config.yaml
arch: "perceiver"
model: "self-supervised image encoder"
horizontal_flip: true
hidden_act: "squared_relu"
mlp_ratio: 2
head_dim: 64
bias: "all"
width: 192
projector_hidden: 512
projector_hidden_layers: 2
optimizer: "adamw"
max_grad_norm: 0.5
batch_size: 128
epochs: 2.6
weight_decay: 0.4
Rows from block 6, named by matrix and row number. Each number is 128 + 24 x the weight over its row's rms, rounded and kept within 0 to 255. All counts start at 0. Numbers have three digits each. After the name is the row's rms in percent of the matrix's.
# fc2: MLP down (model.blocks.6.mlp.fc2.weight, 192x384), inputs 288-383
fc2.49 094:097090118122108160152097109126130122154095157164195158083138126117163165121133126144103099133099143112149162153136131122121144105112133114136108070102161131158111119124096167141146145144105127120098132114073130168134124094144135109100133107123145124127142122146099121163085100144124108150
fc2.50 094:124205115104139111169138096157095093122169088091173106106130138126113155159086115088141118114101139113142118141103144098125148094123116118155106101136135112168160116131103136105118106151166160127134128143147147155139083155110096126129101156159141169117101097127130112100118135126099099104
fc2.51 101:152175134155144150161143142151123116146180136165118141187122115102104104155106123134132150155132155126144155109110118136115092135096132114093132176159097170107117136109131103158135146120100159151108110158129141106067105112130116143147101131111117147162154102136169122135128141113153122118
fc2.52 100:082127144088138149123124143156126138113141138149135117160100117119149144141153158097142127087160106119143118142156100132161148141130154125094107153134141111127124116138131153137160151125137133152129130134140139161080091116131123113091108130131100148115099095133108111100165127080123140100
fc2.53 100:138095090097154148151161157140133114152130154105129126097166154144152160141145099119115138100095128138127138095167106143151129123156141146123124053116144092158111109122152157141147151145104141141148133134104125132127161105092104112129105153157151110135127103108129135097149107170148135097
fc2.54 100:123070156107102128142132136100158124116128105158096147201133100114142088163110133136101109126143147159094086140163144087117164169130112159149098133149157109164139100114135165112123114146110158126150127104133109134108140104099117151169108120108120117103121148161091141090124134143145128148
fc2.55 106:106147110120124142158156114149129119127120144149178140205159155094140170109121151143132118129134104159105151139100146123142133100101138149141113206120139167138131108131099094109155154155102162111152118102131130160123139128152127117140143153148108145167151125148113144145125146128126145116
fc2.56 105:108135120150097147117100114141134126164120109107158156124159157105154095110147111164136103119172102095120124137159117129161106156103119113122103184113151147125120153133102144121115117099167138125158126126157155162074162127134092131094130109148122158156134155141143098132107120066104121115
fc2.57 099:149161111147126113117150129138145122101060169121131103122096154127153147096101108133110123095140155110169109109136154121142143092165114101129123064138121125129151142077154158166109098132102106109084165099138141135132149091126148141138095117122138129106123115151105111129133100103158091160
fc2.58 101:157087092114097151079145134123137157123091156113133100070132096106109109121155143127157131132150121111104104138120098151123148140149132132139101029099109103153155157152158156114113133108103101123137162123132108136160146143100157133127111149160159136108163099142155167156100157142142140140
fc2.59 099:139118144111142134143155127100091146138133123154107113146093117152148117134092102111134163155106121113109151158100164115096120117098153139132127251132159149099115124147118134098142157124138131141120140119088112136118126125105098100126105106133125146153115107122155141152111145106119142094
fc2.60 105:162112121168138131077139097133116129162070158108143143107121085148125130151152120103101143157099106123141142138165122105119145142129102127102117204146098141157119137115107135160155127114099157154143139148122096122105102127097159161120159119123130117119116094106109119161136114090104140127
fc2.61 101:126194160116131167108144109125147118115187143096135099156158153106119157095103160125117119146111114141128163150128129129121120140136142139120098140159127158122106095157115139100117150165142127116165111099111159159149105152148134129125157133113113137147112102150150128104114135139125144120
fc2.62 101:162118149093135089075111092165100107138087137118119135075157122133139116157116101115118147108122139116140145109129147150153123111155130149156125105100096139111130155153154150131133088122153101119086130145100103099094156132150097101126118136130094088161137120116132140096148135091147148091
fc2.63 101:131055154155102123150111157096092156142093107136163156060145159128136115163094107108159157101140149123115099123139125157141125146136125161136153075080106141147125151097120159107100100141108146148115143098090116132133098153109156152094150113147107136160145123113096147148112112054092096119
fc2.64 098:145144157118144099147149112158117108104144094112094103202104169150153152099140101108141135115110162119167154127107168147129105095152144113142125201135151125116119109104146115151142102124095146112132136114141136114112155095099090111142119132140136168120151108102147115098159108111126167167
fc2.65 096:112098126162163117135131106109130121134131156091116162141144125122100097156138109154136112094108148118118105116112140176113136143121115116097153104099154127162118146114162127157111166097118112150161119120139093162135144116132141123111129110109158168151091133115118111148120135069133122133
fc2.66 102:108206086137135135148137104099091089113148116133144123122162105151158144117129124102161144157097112130111106128138133144127112154128110102136141136115146114141105136156141102127153152096138152157119133095108101148105143116117101163149135160111106108110134149109105162127113130088117113109
fc2.67 105:129072146123136136127147152131158148096105157163187141079124146105154152123129117135092134126140112099126112166152121104135123161123113148099134116159152129128095120155130155103103111106121154158157092134089124139066124106153101129139141139144097108126159116113138109144101163112114161103
fc2.68 103:133124105134155137091154127158160149099189140103108131102098113145136140114143154124095166101096108121088157152164099162106114157163098129110138221170149167140134130146111109111150166095105125103110130161113134145128137146165135150167158113116109136131097122125131145105101158186091129158
fc2.69 097:105120138123105131112113140140119102165128160173088122118087143153094153099121094132106147136136120133090099159126091127110109151156105119124115115098146161130126098109111136112116110119122116115127130112100127148098113097141130161120143160103145101150111094162103105117098141080156156105
fc2.70 105:152129158139137106153098122113095157088182115134124129124150136098121147123120148119146153125150107143133095162127095136087159096098123125098104170158144105155156095099110109152143140145119149113098103144087094116134109145099115120127108137135151070103121151128105136114144136198141098138
fc2.71 096:145125107081102150179154166137143111110076141147131132121109142136111088124162143129104129126148154111110127144148128095127125094163159106105148148114146147129093146134126101122124113158154161130094142095081148111185131124123142147139095147118137169136135122117136153118126112097098127152
fc2.72 101:096059115129109120072160104153114138130060137090151113064145152159142133149125158090146127148152144094145151125151102104127109161137102133117104095096133108095116156141131121152163151161101131093154123115115154113116118112158148095110158129129128128097127151166148139097118160098150125092
fc2.73 097:146132095106134159148114110101110098128115123117119140069109100101102124132107160129149136101126121146142128143118173166129120157159163125156168073104160090100157154121099117107111128087118110160166165155127106147137133122137155168095128133105111114129152151107155143159098123191121152118
fc2.74 102:138138136093135123167116094125161129145137135122124123115125148133136107102143164104118134152139106084147112159123123134143152134159120098134099120114110141126097146150144143138100146133156159121118140115139111135185106122126155153124148114140116123124129121097091125157143121129112153108
fc2.75 100:131200161130107140149103120109122131125141133131163098175127160165164110159097124155122152162112146134143169129167117121134129154150108160127127174139112143114140165118102158149111152127148115097145150160171101158098163140106138115128143105118129188155116139105135158128154131046121117126
fc2.76 095:126084103128117153088139127123141100100108103159107125148120140146105124102128147114152142153156115088110130095153132096158138159126096109166154042143139100102120120150118161100138119116156097136115153081097147132148129097128155124118096109146155089097132155106158111122148122118130112109
fc2.77 099:128115156150112169119121153101118113159109144157121142108114158139099119122118121138140097132157138085116135121110100161160106116129098108096131119111093159161103124095151112139151133105160123151135133153072089097086143124140132128113110135135151058164161149114108153120151148069109159128
fc2.78 103:091185126122162144150106116125119111157171144165139162054120133116162122140135139117155145151111112160160094099122137094129121114107087151160155064131155142102142101108137107133137166117135113142102166118144149147125149150097128103116157153123091165126128127134120152107143102169129123111
fc2.79 099:139114155129111107074128143122141141104049105101178109130147134140109131097157149146151109138103118149144160092097127122117125137147155111113120193109161128123148143168124152109163120131157102152138132113133151108146114124103108158145162137161131132090146143143102143104104100116113095125
fc2.80 101:128092140162120130145141130117122142098179119099141106117158129115123121164145106137113128114133171140095134128115156147148154163152137168159115032112136120092116116104117154116150123105122126124134153124107153104181133105111118108144115125137136109097087142112116155156141162159121141158
fc2.81 099:157129102130156136111134095149137145085126149155072116192100140108111088143119139103105080146156118134114127139149100148145113115147093148156112194139098157093092148120149149131154153122122140127111128127117110154141139101134165167161156163101138114159127115136130154114132154177112108135
fc2.82 101:142141119159126120120149135136151150138200132116136119135137115114103103123156153148139102124147122115106113101116134134094106161151153133115129097117113157165111108110116103115100088089154133107122104107146119156143103111130114132086162088101153100146109133128106123114135141145159133129
fc2.83 100:120152116152094154141129100097122113103137094137115154204144159116140137135159119138099121121167136099134111131145167113142140101101138128109097190147128109158108127153098097123158117116137128138138146133142102122190104103143112099149112127097109137140095141111111119128091112173110142141
fc2.84 091:118094112104129138084151146146123102113063109137171100079143140130141141114143141134139128135124148089111118105107104085167111109126110113097120083127138103118132152118112099151108169129126128092104099125124154092165149108116146113092159113089122077096120125110101129102150090129104155106
fc2.85 098:106180087118124110151155109110105148137129138149124161128148086127129116153133126108138134114160147114085139110106146121139162148155103108126148146146106105107110157131155134100099138163142130146127097100120137125061125124120124108094144164150101079125106140128106106143092150074106106117
fc2.86 096:126113168138096108141100146113076115120129103091085114079158107106087099158096118100121135158135146127160139162152141095128144140118102112098126158153108143165133153094096122146128153095135115151123133147129140120106113145152160105137151154122105093154098138097142161110098150101158123114
fc2.87 101:147182096125146128153149159125104140126187135098066125218154099106101162101140142137154127163151142106094168148068123089150117095106148149132132181109106150125090156118106139130118157135106137152155149103172145116106110154093164161106147128147137087139118113135136157154099141156114135149
fc2.88 097:114205125134119096117108148123092145120190150144111133131156106131120119140143113103115104142125100126103099126084125100109144102106134159106096084125126095123116143114146096096105121122128116139160163125106157141157131101124158107156108101163108137134150122129114110136132094155152133110
fc2.89 095:131081114119121153130163111085118143095138138104135138157175102136166129129096128100108145109114125141123115092141098151144106152164110140131155170134127101116127116166109089103121131090157149123127131101157093122157096100118112098114133121113151144158103149100147134144127106081101149147
fc2.90 098:099138164125117108108166115166132132134131099141097134162140117126166143155111106133128124112110117095124134138081126167103103131085109098154102095135140127163133115117091166096097162154119138116157136151155114143176139109099133090127092099146160140132122143119105147162156162137101147153
fc2.91 100:150156152157112157131123157119163092130121142155097103197130129160132133116166138150117131171117151097122123162111091130165136100092113113135142193162132140126106137120139111098131171133144145132119131146139116102128131163101160115094100127136109103105119154157116125122136140122097128161
fc2.92 099:124153149114153158145165104153152137124147161125094140193127130113116135155137124096127150152099125124100128160138135136111139155126156161103140145131120126139106096145099160105161098090127103141103163136143119106131093109147118108103157131105162163127094145122147104162161144179138127113
fc2.93 101:117069114104156104127142143108100111152117160113129130056131127162110131132148114154141121089123116152155126122151131125110139105128163106156142099111102093137120111122166139128106157132144143145100094136107146108180145144119106161117111116149150133128162111115114158111116139162159107163
fc2.94 101:135114135103120148115129118134102159164130136158121114047135141101098155155118111144146153107126124130107147105140115096144123109160126158145158065119140088113149164144106112143156164144113131155135090134138115167116128146149117093135113170132102104133121141142109155160123134067134115109
fc2.95 099:147204110161121148143114124166145118118120157107183153110154119157150137139167097109100153134115114111083135095127111131126151111140112160115133189122131109157152136142126154163109103128147108159103156126102118134109144120163145119097142134142124161146160103127110129144103135137159122109
fc2.96 093:161181142153140139121116123142112168127134125165086104084083128166095164121124139156110098107154131152122122125133143085110146128113100125162129073159142096129118148162110123154114118145110144142144140167112118147128151160109136146152108119102096117157165088106125098155118110139151121152
fc2.97 096:092200153157098097144121110087093138097156093142099139158117104155131126149151160140135166138154112110130119133070134145139117161145148131106146104152101136150107158122151142106093097108106143141124158123154154135104087105147126107140162138156163090159143136128146152141101140109113159106
fc2.98 094:109107105111157144155103110169094099131088134122150157122095126089090132154131132104146104138096128125170091093114128094094126091109101089088118108113107162103104099148098133136105145115116120137162089150156140160127135135101101091106114125126123136141132151119155139110146136075145145156
fc2.99 094:155149166108105086092110137166128153114115096124176106044140124097115144138123130139100134100105091149108140159133111162112108130103119127148097065158111144102116109111105125112122166108139099123137139125128132124117151157168162128088149119108132132155157155138133127136163139119133135121
fc2.100 100:137208150121124158101114118106143115097141129109121096071114127147157193150141123135101160124151124134159117147171117166107148139117122125100142109141100149159105091136106127105139129147098109140093143157130101106109130158104132152134131138151102170149128139110119108142136093048139160101
fc2.101 103:126147120156152139139131127122124122138191096119165100154160116153133145140134132153156101104125130119108128142109104131161134111150132137112154191105161132154122113121091105161111159158110152142107105169129113103096159124110136138112116135108151115138158142115154160131089092091140155102
fc2.102 104:151183164139138115110144099114155123100199160132082103152138139109165155097128146126137123116112150145103106160120135127160105135160115116152137212113120121159115105120122126105154161150099159124122101142184144146079140099109095105103134097124154098095157156105112155117152151100129108116
fc2.103 094:142161140124121151117123155104097108158095138140170165119140110144110115154112128100124142166146162126102133124115098133148099101127107104147137120138114139118112100108143156116095105128131101150146119151134128141115140124166163153157158155130134106160092119150123119150090142130100103144
fc2.104 100:130101139152108109137160130124105135158139103090137107087097157135137123156139128152145163120109130128137098145122115098114126120122126152101139089094112143093134091121141154095151112102153105132164133111133140146142122160151099120101155081145125094124119143130135129115138118185154123119
fc2.105 103:109112160100155130158145114101114142128075156155183123071104138122128164125125109103123146150158143146100156108172118168167146149103139125133089171153159124160136131150157121095130141149112111147106128163151128118101133141123117154113104111122116091129102164158145147158139175092137144112
fc2.106 105:095100139115136143125093159115122137131134111125112110177089157127107088132151107133113123125152157143132129125163128137159138140111132106162137173144103119148157136097148162119125121133114146134133142151137125145171166123156134104133154109156124191118144124105102140098147108152136145112
fc2.107 097:109087136157110140105094163121110157113065114153153153093145119167125130104142157148102121144115130109116161127157128130137125147161106141131155067104125140149168092152113099126160117152100098154101151107143146099165107108147142156159108135121162123123132136095117130142131159103136139145
fc2.108 098:155050109128140097106098126152127118161107115097129117094134143103156115151098124121163118114105133107144125151167096152109137136112153133157090076159114140115097130110116142112095106147097132152157128100146130120137098133123129113124161155139163140162141149152138152124100134081150147127
fc2.109 103:160107153147157148141107112108165110110120114117117164108108157137124150128108144124144114144123153148108106127142114110149096099143152153117133134092123136126134153159150137132108138142111101100157107145085125129192134158109158139108092153155113136117121134121155140157120170202130139147
fc2.110 101:154093134122128126148103164169088113124073149117147144091127116112100152157127156157134100112138143106136119149119133109137097130149123125110107059111106109127150091134126115150104155103164137122153138131106115099185097144135094150129149106109160128152130153121098153104121134186122096147
fc2.111 098:158188149163103142164127153108162163143160102129130106200130112118143124096158104099132143118155134126107105112099139109116138113136151125131117184123159156113096162157105129140144156091155142105146095113138112134097150136140100159123151157144111168104121121151132135113090134085152151130
fc2.112 101:112222110106101166091132132152127167102142120126120134122096164100141178121117163162157142122134095149135133102125105163116132161131142117116098159133091131153119090119140127098143118163148163131098151114157103105084100115146158126115102131133107126119141127122149102152113159147139147152
fc2.113 104:105071159126152128132143147159126095106074117143159140045102105129146091115096146137128157149142113158137161128162098121127155120104126134119127113116101100143113127121096103097105133128134109104123096132149107101106146144107152145148163171143147178106145116153117108151126141058137097135