{
  "train_examples": 203450,
  "image_size": 32,
  "arch": "perceiver",
  "norm": "layernorm",
  "norm_position": "pre",
  "projector_hidden": 512,
  "projector_hidden_layers": 2,
  "optimizer": "adamw",
  "eps": 1e-08,
  "steps": 4100,
  "warmup_steps": 80,
  "weight_decay": 0.4
}
Rows from block 4, named by matrix and row number. Rows with one number belong to one attention dimension. Each number is 128 + 24 x the weight over its row's rms, rounded and kept within 0 to 255. All counts start at 0. After the name is the row's rms in percent of the matrix's.
# v: attention query, key and value (stacked) (model.blocks.4.attn.qkv.weight, 576x192, the v third), inputs 0-95
# proj: attention output (model.blocks.4.attn.proj.weight, 192x192, transposed), outputs 0-95
v.35 083 [136 119 156 117 129 120 117 146 136 163 158 144  97  81 150 121 153 125 114 139 140 157 135 128 122 137  95 133 119 148 152 117  90 125 130 151 147 142 111 113 175 112 127 150 178 113 181 157  77 119 111 143 108 117 154 167  90 119 116 174 145 152 175 121 114 107 156 175 125 108 137 113  99 133 133 103 125 112 126 164 127 114 105 126 138 138 201  94 109 101  80 114 111 178 115 117]
v.36 083 [116 124 129 130 141 169 135 109 120 139  87 120 158 103  97  67 134 159 151 154 130 110 142  96 161 116 149 139 110 130 124 141 146 165 144 161 105 147 103 141 101 150 118 154  76 152  84  97 141 113 107 162 162  99 157 150 138 164 133 132 128 115 123 106 171 159 127 141 116 125 144 139 116 114 122 137 174 149 115 141  98 147 150 147 128  74  84 108 116 116 121 133 121 161 150 159]
v.37 091 [141 135 110 137 153 122 175 176 120 141 133 128 164 106 139 110 164 132 112  95 112  94 147  93 171  93 165 139 133 115 177 128 137 160 148 166 125 146 159  89 126 135 105 179 143 170 149 123 100 159 112 141 149 125 156 117 132 165 121 109 112 128 152 147 152 155 161 140 111  85 139 105  99 136 119 116  67 132 140 142  44 107 105 143  91 138 138 155 105 147 102 133 143 129 132  76]
v.38 087 [113  98  86 111 124 100 153 139 118 131 122 160 134 163 129  90 143  93 133 107 177 106 127 143  81 151 115 116 132 123 109 142 141  91 125 188  92 167 137 112  86 119 128 132 138  92 137 132 173 109 122  89 129 136 154  93 100 127 132 111 115 120 138 142 141 121  91 113 114 140 151  91 134 116 139 147  79 118 126 112 115 136 134 142 132 103 223 137 176  67 126 144 100 114 152 112]
v.39 089 [114 146 135 115 142  90 147 139  97 140 116 135 159 155 107  99 111 116 114  91 122 135 148  85 111 156 126 122 122 146 114 117 153 164 149 172 136 113 138  82 111 137 120 125 133 139 128 116 120 131 152 151 121 116 159 130 139 160 169 127 126 125 175 156  91 121 120 107 150 121 136 125 105 140 129 127  72 126 131 106  53 141 123 145 107 103 255 153 145  81 112 143 111 128 198 132]
v.40 088 [175 181 142 125 108 109 120  97 189 142 148 154 141 157 139 123 123 142 141 120 149 110 126 165 133 152  76 143 129 100 120 114  83 146 115 121 167 164 104 139  94 152 152 115 112  98 170 163 147 117 122 122 132  93 145 164 142  86 119 115 135 157 142 138  86 145 179 112 111  95 102 152 115 112 159 108 157 141 100 154 190 121 129  97 154 168 121 104 131 213 132 157 150 151 109 126]
v.41 100 [158 176 103 123 102  98 151  79 142 112 147 122 104 183 135 146  94 143 171  94 142 138 143 178  64 159 143 122  98 153 102 145 145  92 140 123 104 140 152 100 107 162 133 108 152 111 158 176 128 131 113 142 126 105  92 133 143 107 160 123 128 107 121 108 126 126  97 170  92 143 115 139 146 136 133 100 108 123 112  91 176 156 179 106 135 188 120 123 116 144 115 102  89 157 130 132]
v.42 104 [155 133  92 128 124 134 118 100 136 164 110 146 172  96  98 104 173 123 112 125 109 120 136 118 187 140 107  98  83 121 120 129 169 110 150 125 140  94 142 113 119  97 115 181 110 150  87 120 131 129 142 137 143 108 179  77 131 128  96  93 139 145 126 125 154 134  99 109 138 115 133 117 111 103 166 142 124 110 129 163  98 103 126 141  86  56 156 121 143  40 137 110 170 125 115 138]
v.43 087 [139  84 153 102 100  99 130 131 132 129 104 156 151 179 113 164 151 150  97 153 112 141 121 136 105 138 124 128 117 168 100 133 168 121 147 121 102 122 104 164 132 128 149 141  73 132 151 146 122 133 102  99 111 160 157 141 108 169 141  69 108 133 112 141 136 107  82  86 105 144 146 144 112  98  85 157 184 125 110 140 155 154 164 119 136 143  75 147 109 139 141 146 146 110 120 149]
v.44 101 [143 127 139 101 134 104 153 139 157 153 114 138  76 134 141 126 112 120 117  84 153 143 102  94 134 103 134 151 131 141 148 126 121 128 122 118 143 168 142 129 139 132 118 104 164 138 165 192 105 133 108 131 113 125 128 123 118 124 131 180 146 130 110 113  87 160 169 126 150 113 122 126 138 142 176 123 106 152 159 110 163 109 143  99 139 173  79 109  84 208 111 129 126 166 128  90]
v.45 092 [136 165 121 112 101 135  85 109 124 125 116 138  93 134 150 137 143 129 145 145 110 136 123 139 156 179 144 128 127 116 151 145 155  87 129 152 149 148 112 152 115 135 156 106  83 120 149  79 132 103 133 121 138 150 117  90 157 122 133 101 165 140 130 158 139  92 119 151 126 123 169 118 152 128 108 164 108 116 157 117 142 143 135 131 196  83 205 110 115  72 128 115 134 125 137 143]
v.46 079 [ 97  93 138 131 101 116  97  91 106 151 167 111 152 100  89 103 119 108 148 105 141 103 101 125  78 167 141 117 109 119  96 114 132 133 144  85 132 125 147 122 123 115 134 162 118 152 105  91 178 150 110 132 159 132 149 103 102 187 153 113 123 138 127 107 112  93 131 147 114 128 118 149 146 100  91 122 118  98 149 128 141 117 133 115 108  94 144  98 163  68 107 133 112 147 160 147]
v.47 101 [120 106 110 119 160 124 134 115 116 155 113 105 152 126  98  81 165 119  97 144 139 143 114  94 127 135 116 111  79 123 170 141 124 111 137 182 136 133 117  95 127 107 128 174 117 171 131  72 124 110 155 114 105 103 114 105 133 140 122 105 166 152 142 155 121 143  68 109 141 107 155  90 116 138 142 122 143 107 154 160  98 149 126 159 120  96 187 121 139  38 103 116 161 133 138 163]
v.48 098 [111 147 169 109 112  91 138 108 139 108 145 148 105 145 153 127 118 154 128 146 120 150 117 150 122 111 157 114 149 146 115 164 140 155 116  97 136 126  99 168 141 127 130 102 128 100 133 129 102 124 112 110 102 103  63 165 111 154 110 132  99 110  99 107 138 156 182 168  89 123 120  98  93 105 128 108 164 108 106 105 201 130 121  97 159 153  69 126 144 183 127 161  99 129 120  95]
v.49 087 [171 130 131 137 153 138 162 144 132 124 105 121 150 157 119 142 161  97 129  83 115 144 136  91 127 110  92 106 105 146 191 152 144 105 159 197 128 134 114 122  92 130 119 160 135 149 120 137  91 125 113 130 143 104 118 122 128 104 115 108 123 116 142 163 113 125 151 146 108 138 116 153 152 153 169 104  98 147 199  82 112 107 118 128 120 131 199 112 123 100 108 162 168 124 157 155]
v.50 106 [117 149  89 142 101 134 115 125 115 115 113 107 133 157 108 119 152  92 113 114 155 130  94 107 102 178 134 141 122  91 130 134 155 115 132 128  99 102 113 138 119  94 143 175 106 153 115 135 138 135  94 152 132 112 155 105 140 133  87  95 141 146  91 111 156 122 152 133 128 151 112 180 113 146 103 128 125 147  81 158 131 143 155 136 105  65 126 127 146  49 128 111 125  84  77 125]
v.51 089 [138 127 180 133 160 132 109 119 117 134 155 122 144 116  89 109 147  92 128 130 120 103 122 122 163 116 154 126 122 121 106 119  90 171 137 113 163 102 151  97 112 146 110  85 161 132 173 111 137 145 157 155  87 133 142 120 122 100 139 145  98  86 119 158 136 150 158  86 162 136 151 121 101 118 168 142 124 136  88 114 155 128 157 167  74 191 130 121 130 191  82 110 155 111 132 146]
proj.35 097 [158 101 125 122  97 125 132 155 138 153  98 132  91  99 134 118 199 147 126 108 129 141 111 112 144 105 122 114 112 118 167 111  76 137 119 143 143 119 108 174 146 144 125 135 111 128 151 116 165 105 197 145 115 112 133 132 144 127 124 143 126 142 107 152 130 185 115 150 138 121 116 109 107 116 121 176  61 113 128 144 127 115 103 112  95 105 151 109 171  79 138 128 119  78  73 150]
proj.36 094 [135 138 148 121 128 123 124  96 138 132 149 175 139 116  94 119  92 118 153 128 131 111 120 173 155 133 137 150 132 122 116 135 178 158 128 170 135 121 121 108  85 139 155 135 110 128 143 132 101 127  54 103 115 119 101 151 105 158 121  95  99 115 141 128 134  90 139  97 155  97 147 137 128 146 129 102 141 134 125 134 146 120 173 152 145 106 166 130 128 198 122 121 136 148 203 160]
proj.37 083 [139  97 141 144 117 141 125 161 124 116  98 145 112 150 163 118  53 127 137 108 116 150  91 141 140  99 147 132 104 141 145 119 116 145 131 125 140 114 184 135 107 134 128 151 103  81 118 100 113 133 207 137 152 122 122 169 115 142 132 100 149 169 112 136 133 139  88 108 132 139 110 143 142 107 147 119 163 144 105  90  78 143 169 108 136 132 112 131 133 102 105 124 144 125 105 137]
proj.38 087 [149 168 148 146 129 132 102  95 112 119 122 112 146 131 140 145  99 133 126 135 108 123 151 148 132 165 101 133 130 154 153 104  87 142 134 130 125  87 116 135 123 130 105  87 152 141 104 151 116 119 114 120 176 121 109 123 112 167  86  92 161 176 115 128 124 146 180 117 131 168 144 107 151 141 117 132 241 151 127 123 134 106 152 104 137 134 105 112 142 123 131 121 133 135 105 129]
proj.39 081 [116 113 130 123 105 124  93 105 109 113 134 147 105 153 128 148  84 116 120 127 124 132 135 123 126 130 155 134 123 136 165 113  82 119 133 137 131 106 148 170 178 141 165 117 140  76 137 149 159 128 161  90 151 131  99 153 126 135 100 105 128 145  75 129 114 147 142 143 108 134 111 164 139 122 148 153 183 108 100 101 132 111 109  96 103 133 143 119 105 108 126 109 116 138 114 105]
proj.40 099 [137  86 128 116 126 145 105 172 125 155 121 145 125 140 142  94 225 145 141 128 151 132 135 133  90 121 165 119 125 103 117 151 122 114 100 110 127 140  84 128 165 122 117 159 143 144  99  78 173 151 101 129 140 149 139 148 120 118 112 121 104  93 141 162 139 107  85 132 130 118 123 125 154 104 123 127  86 127 131 129  98 119  71 134 104 121 122 140 162  60 129  92  94 112 143 122]
proj.41 125 [143 147 154 119 153 158 150 148  93 174 119 113 136 109 140 143 172 155 156 147 109 123 121 126 137 161  87 144 132 125 151 105 109 105  92 131 136 119 102 125 128 104 108 151 162 169  94  37 127 142 125 142 141 137 165 141 118 144 111 109 109 137 134 123 136  93 139 116 165 161 123  87 117 130 134 150 138 135 116 134 128 160 133 144 103 144  71  98 102 125 159 136 150  67 112 118]
proj.42 109 [101 161 120 140 101  98 122  79 160 110 153 135 122 158 119 130  86 122 133 106 118 135 130  96 152 126 139 123 152 145 123 137 144 128 166 133 129 120 150 126 120 139 150 140 107 143 166 188 111  98 137 109 121 108 114 124 112 130 140 132 140 130 135 126 116 160 118 156 119 119 142 153 133 111 155 146 200 129 130  90 154 119 126 140 141  98 177 152 150 153 106 163  99 196 165 165]
proj.43 085 [141 122 128 113 146 128 121 115 117 108 165 100 113 126 145 129 105 121 148 137 113 134 146 200  91 151 147 139 153 100  73 136 164 108 119  95 134 144 100 128 132 141 133 130 107 164 131 180 137 127 103 141 151 138 136 112 108  94 137  93 149 140 148 152 116 151 141 127 128  91 163 134 149  79 116 108 154 149 138 120 129 139 123 135 148 100 133 141 130 137 113 112 158 175 132 148]
proj.44 098 [153  90 108 129 127 128 105 207 126 158 127 126  99 152 157 135 179 155 166 150 160 124 114 138 118 131 134 127 112 120 145 142 103 122  90 159 103 155 113 115 145 138 127 160 114 139 121  87 137 154 105 128 116 166 150 155 129 106 104 148 102 127 128 166 167  95  86 125 148 127 125  95 136 142  97 143  39 120 129 156  62 153 129 141 118 129 155 144 104  71 154  71 151  69 112 101]
proj.45 111 [150 127 150 150 127 117 135 111 129 145 116 110 140  94 107 144 200 133 101 128 114 107 163 108 106  93  92 117 133 122 118 111 147 115 111  93 137 108 108 123 140 115  90 147 177 136  76 139 146 102 120 115 155  93 133  97 122 130 141 135 133 103 154  85 124 163 161 169 149 147 123 124 143 135 130 169 192 101 114 134 116 107 118 120  90 137  87 112 162 137 115 155 146 112 151 131]
proj.46 076 [ 96 188 133 134 127 151 133 128 121 139 110 155 118 129 123  84 107 165 126 108 143 128  87 128  84 113 143 110 102 135 139 159 192 144 144 139 121  93 106 121 113 139 135 111 167 115 146 123 109 101 149 159 147 130  68 122 163 157 142 103 132 112 108 170  93 144 181 123 156 123 147 141 136 128  94 140 189 111  90 117 148 101 133 146 168 115 136 136  85 142 152 154 104 118 170 175]
proj.47 102 [100 123 122 121 103 124 150  80 144 101 152 126 101 134 114 152 101 126  98 117 121 124 149 129 140 135 134 114 136 135 148 131 133 137 157 156 163 116 179 168 141 150 156 124 116  77 140 184 135 103 142 118  99  97  92 129 143 128 144 129 138 142  96 130 113 137 137 140 112 131 131 154 145 130 160 121 162 121 118  88 152 116 151 138 118 124 201 157 147 133 114 130 127 176 111 152]
proj.48 093 [154  96 123 123 140 141  80 174 106 110 118 145 137 137 132  82 142 135 146 107 137 152 114 141 141 166 120 121 131  99 140 111 118  91 118  82 103 151  92 109  88 116 129 129 137 147  86 120 129 168 119 163 127 153 155 137 142 100 135 132 156 135 123 141 158 137 121 115 153 103  99 105 137 120 106  83 143 148 130 145 155 122 138 123 116 136  69 115  75 116 173 106 134  98 127 151]
proj.49 090 [108 139 133 124 111 136 162 102 134 129 111 139 109 113 140 147 102 116 113 138 121  93 101 113 154 121 111 120 157 144 186 153  75 151 123 117 124 117 115 112 169 138 126 156 142 106 108 113 117 133 152 111 146 118  96 173 137 119 111 160 145 174 135 110 117 152 190 131 146 149  96 103 130 125 139 151 214 137 132 179 124 107 134 146 112 115 147  91 181 133 163 117 148 118  83 159]
proj.50 114 [117 171 116 130 112 125 160  74 114 129 145 130 144 137  91 126 115 151 124 130 120 119 116 132 167 119 121 111 146 140 129 126 147 156 146 145 119 155 140  72 101 128 149 103 140 122 148 177  81 115 117 103 135 132 145 128 139 136 126 131 151 103 123 121  98 132 108 139 100 124 148 152 112 144 143 139 224 125 113 146 179 134 125 157 174  91 144 160 149 173 103 133  93 159 166 156]
proj.51 075 [153 105  90 154 124 114  85 173 149 149 127 148 109 146 140  96 132 113 119 104 126 140  72 211 116 134 131 133  70 146 160 128  92 132 132 112 131 153 107 155 144 142 107 126 132 114 109 142 142 134 138 118 125 112 114 157 113 112 113  87 138 126 118 148 152 119  84 132 155  94  82 123  87 145  96 149  75  94 143 103 178 129 110 139 122  89 164 100  83 150 169 111 115 130 122 120]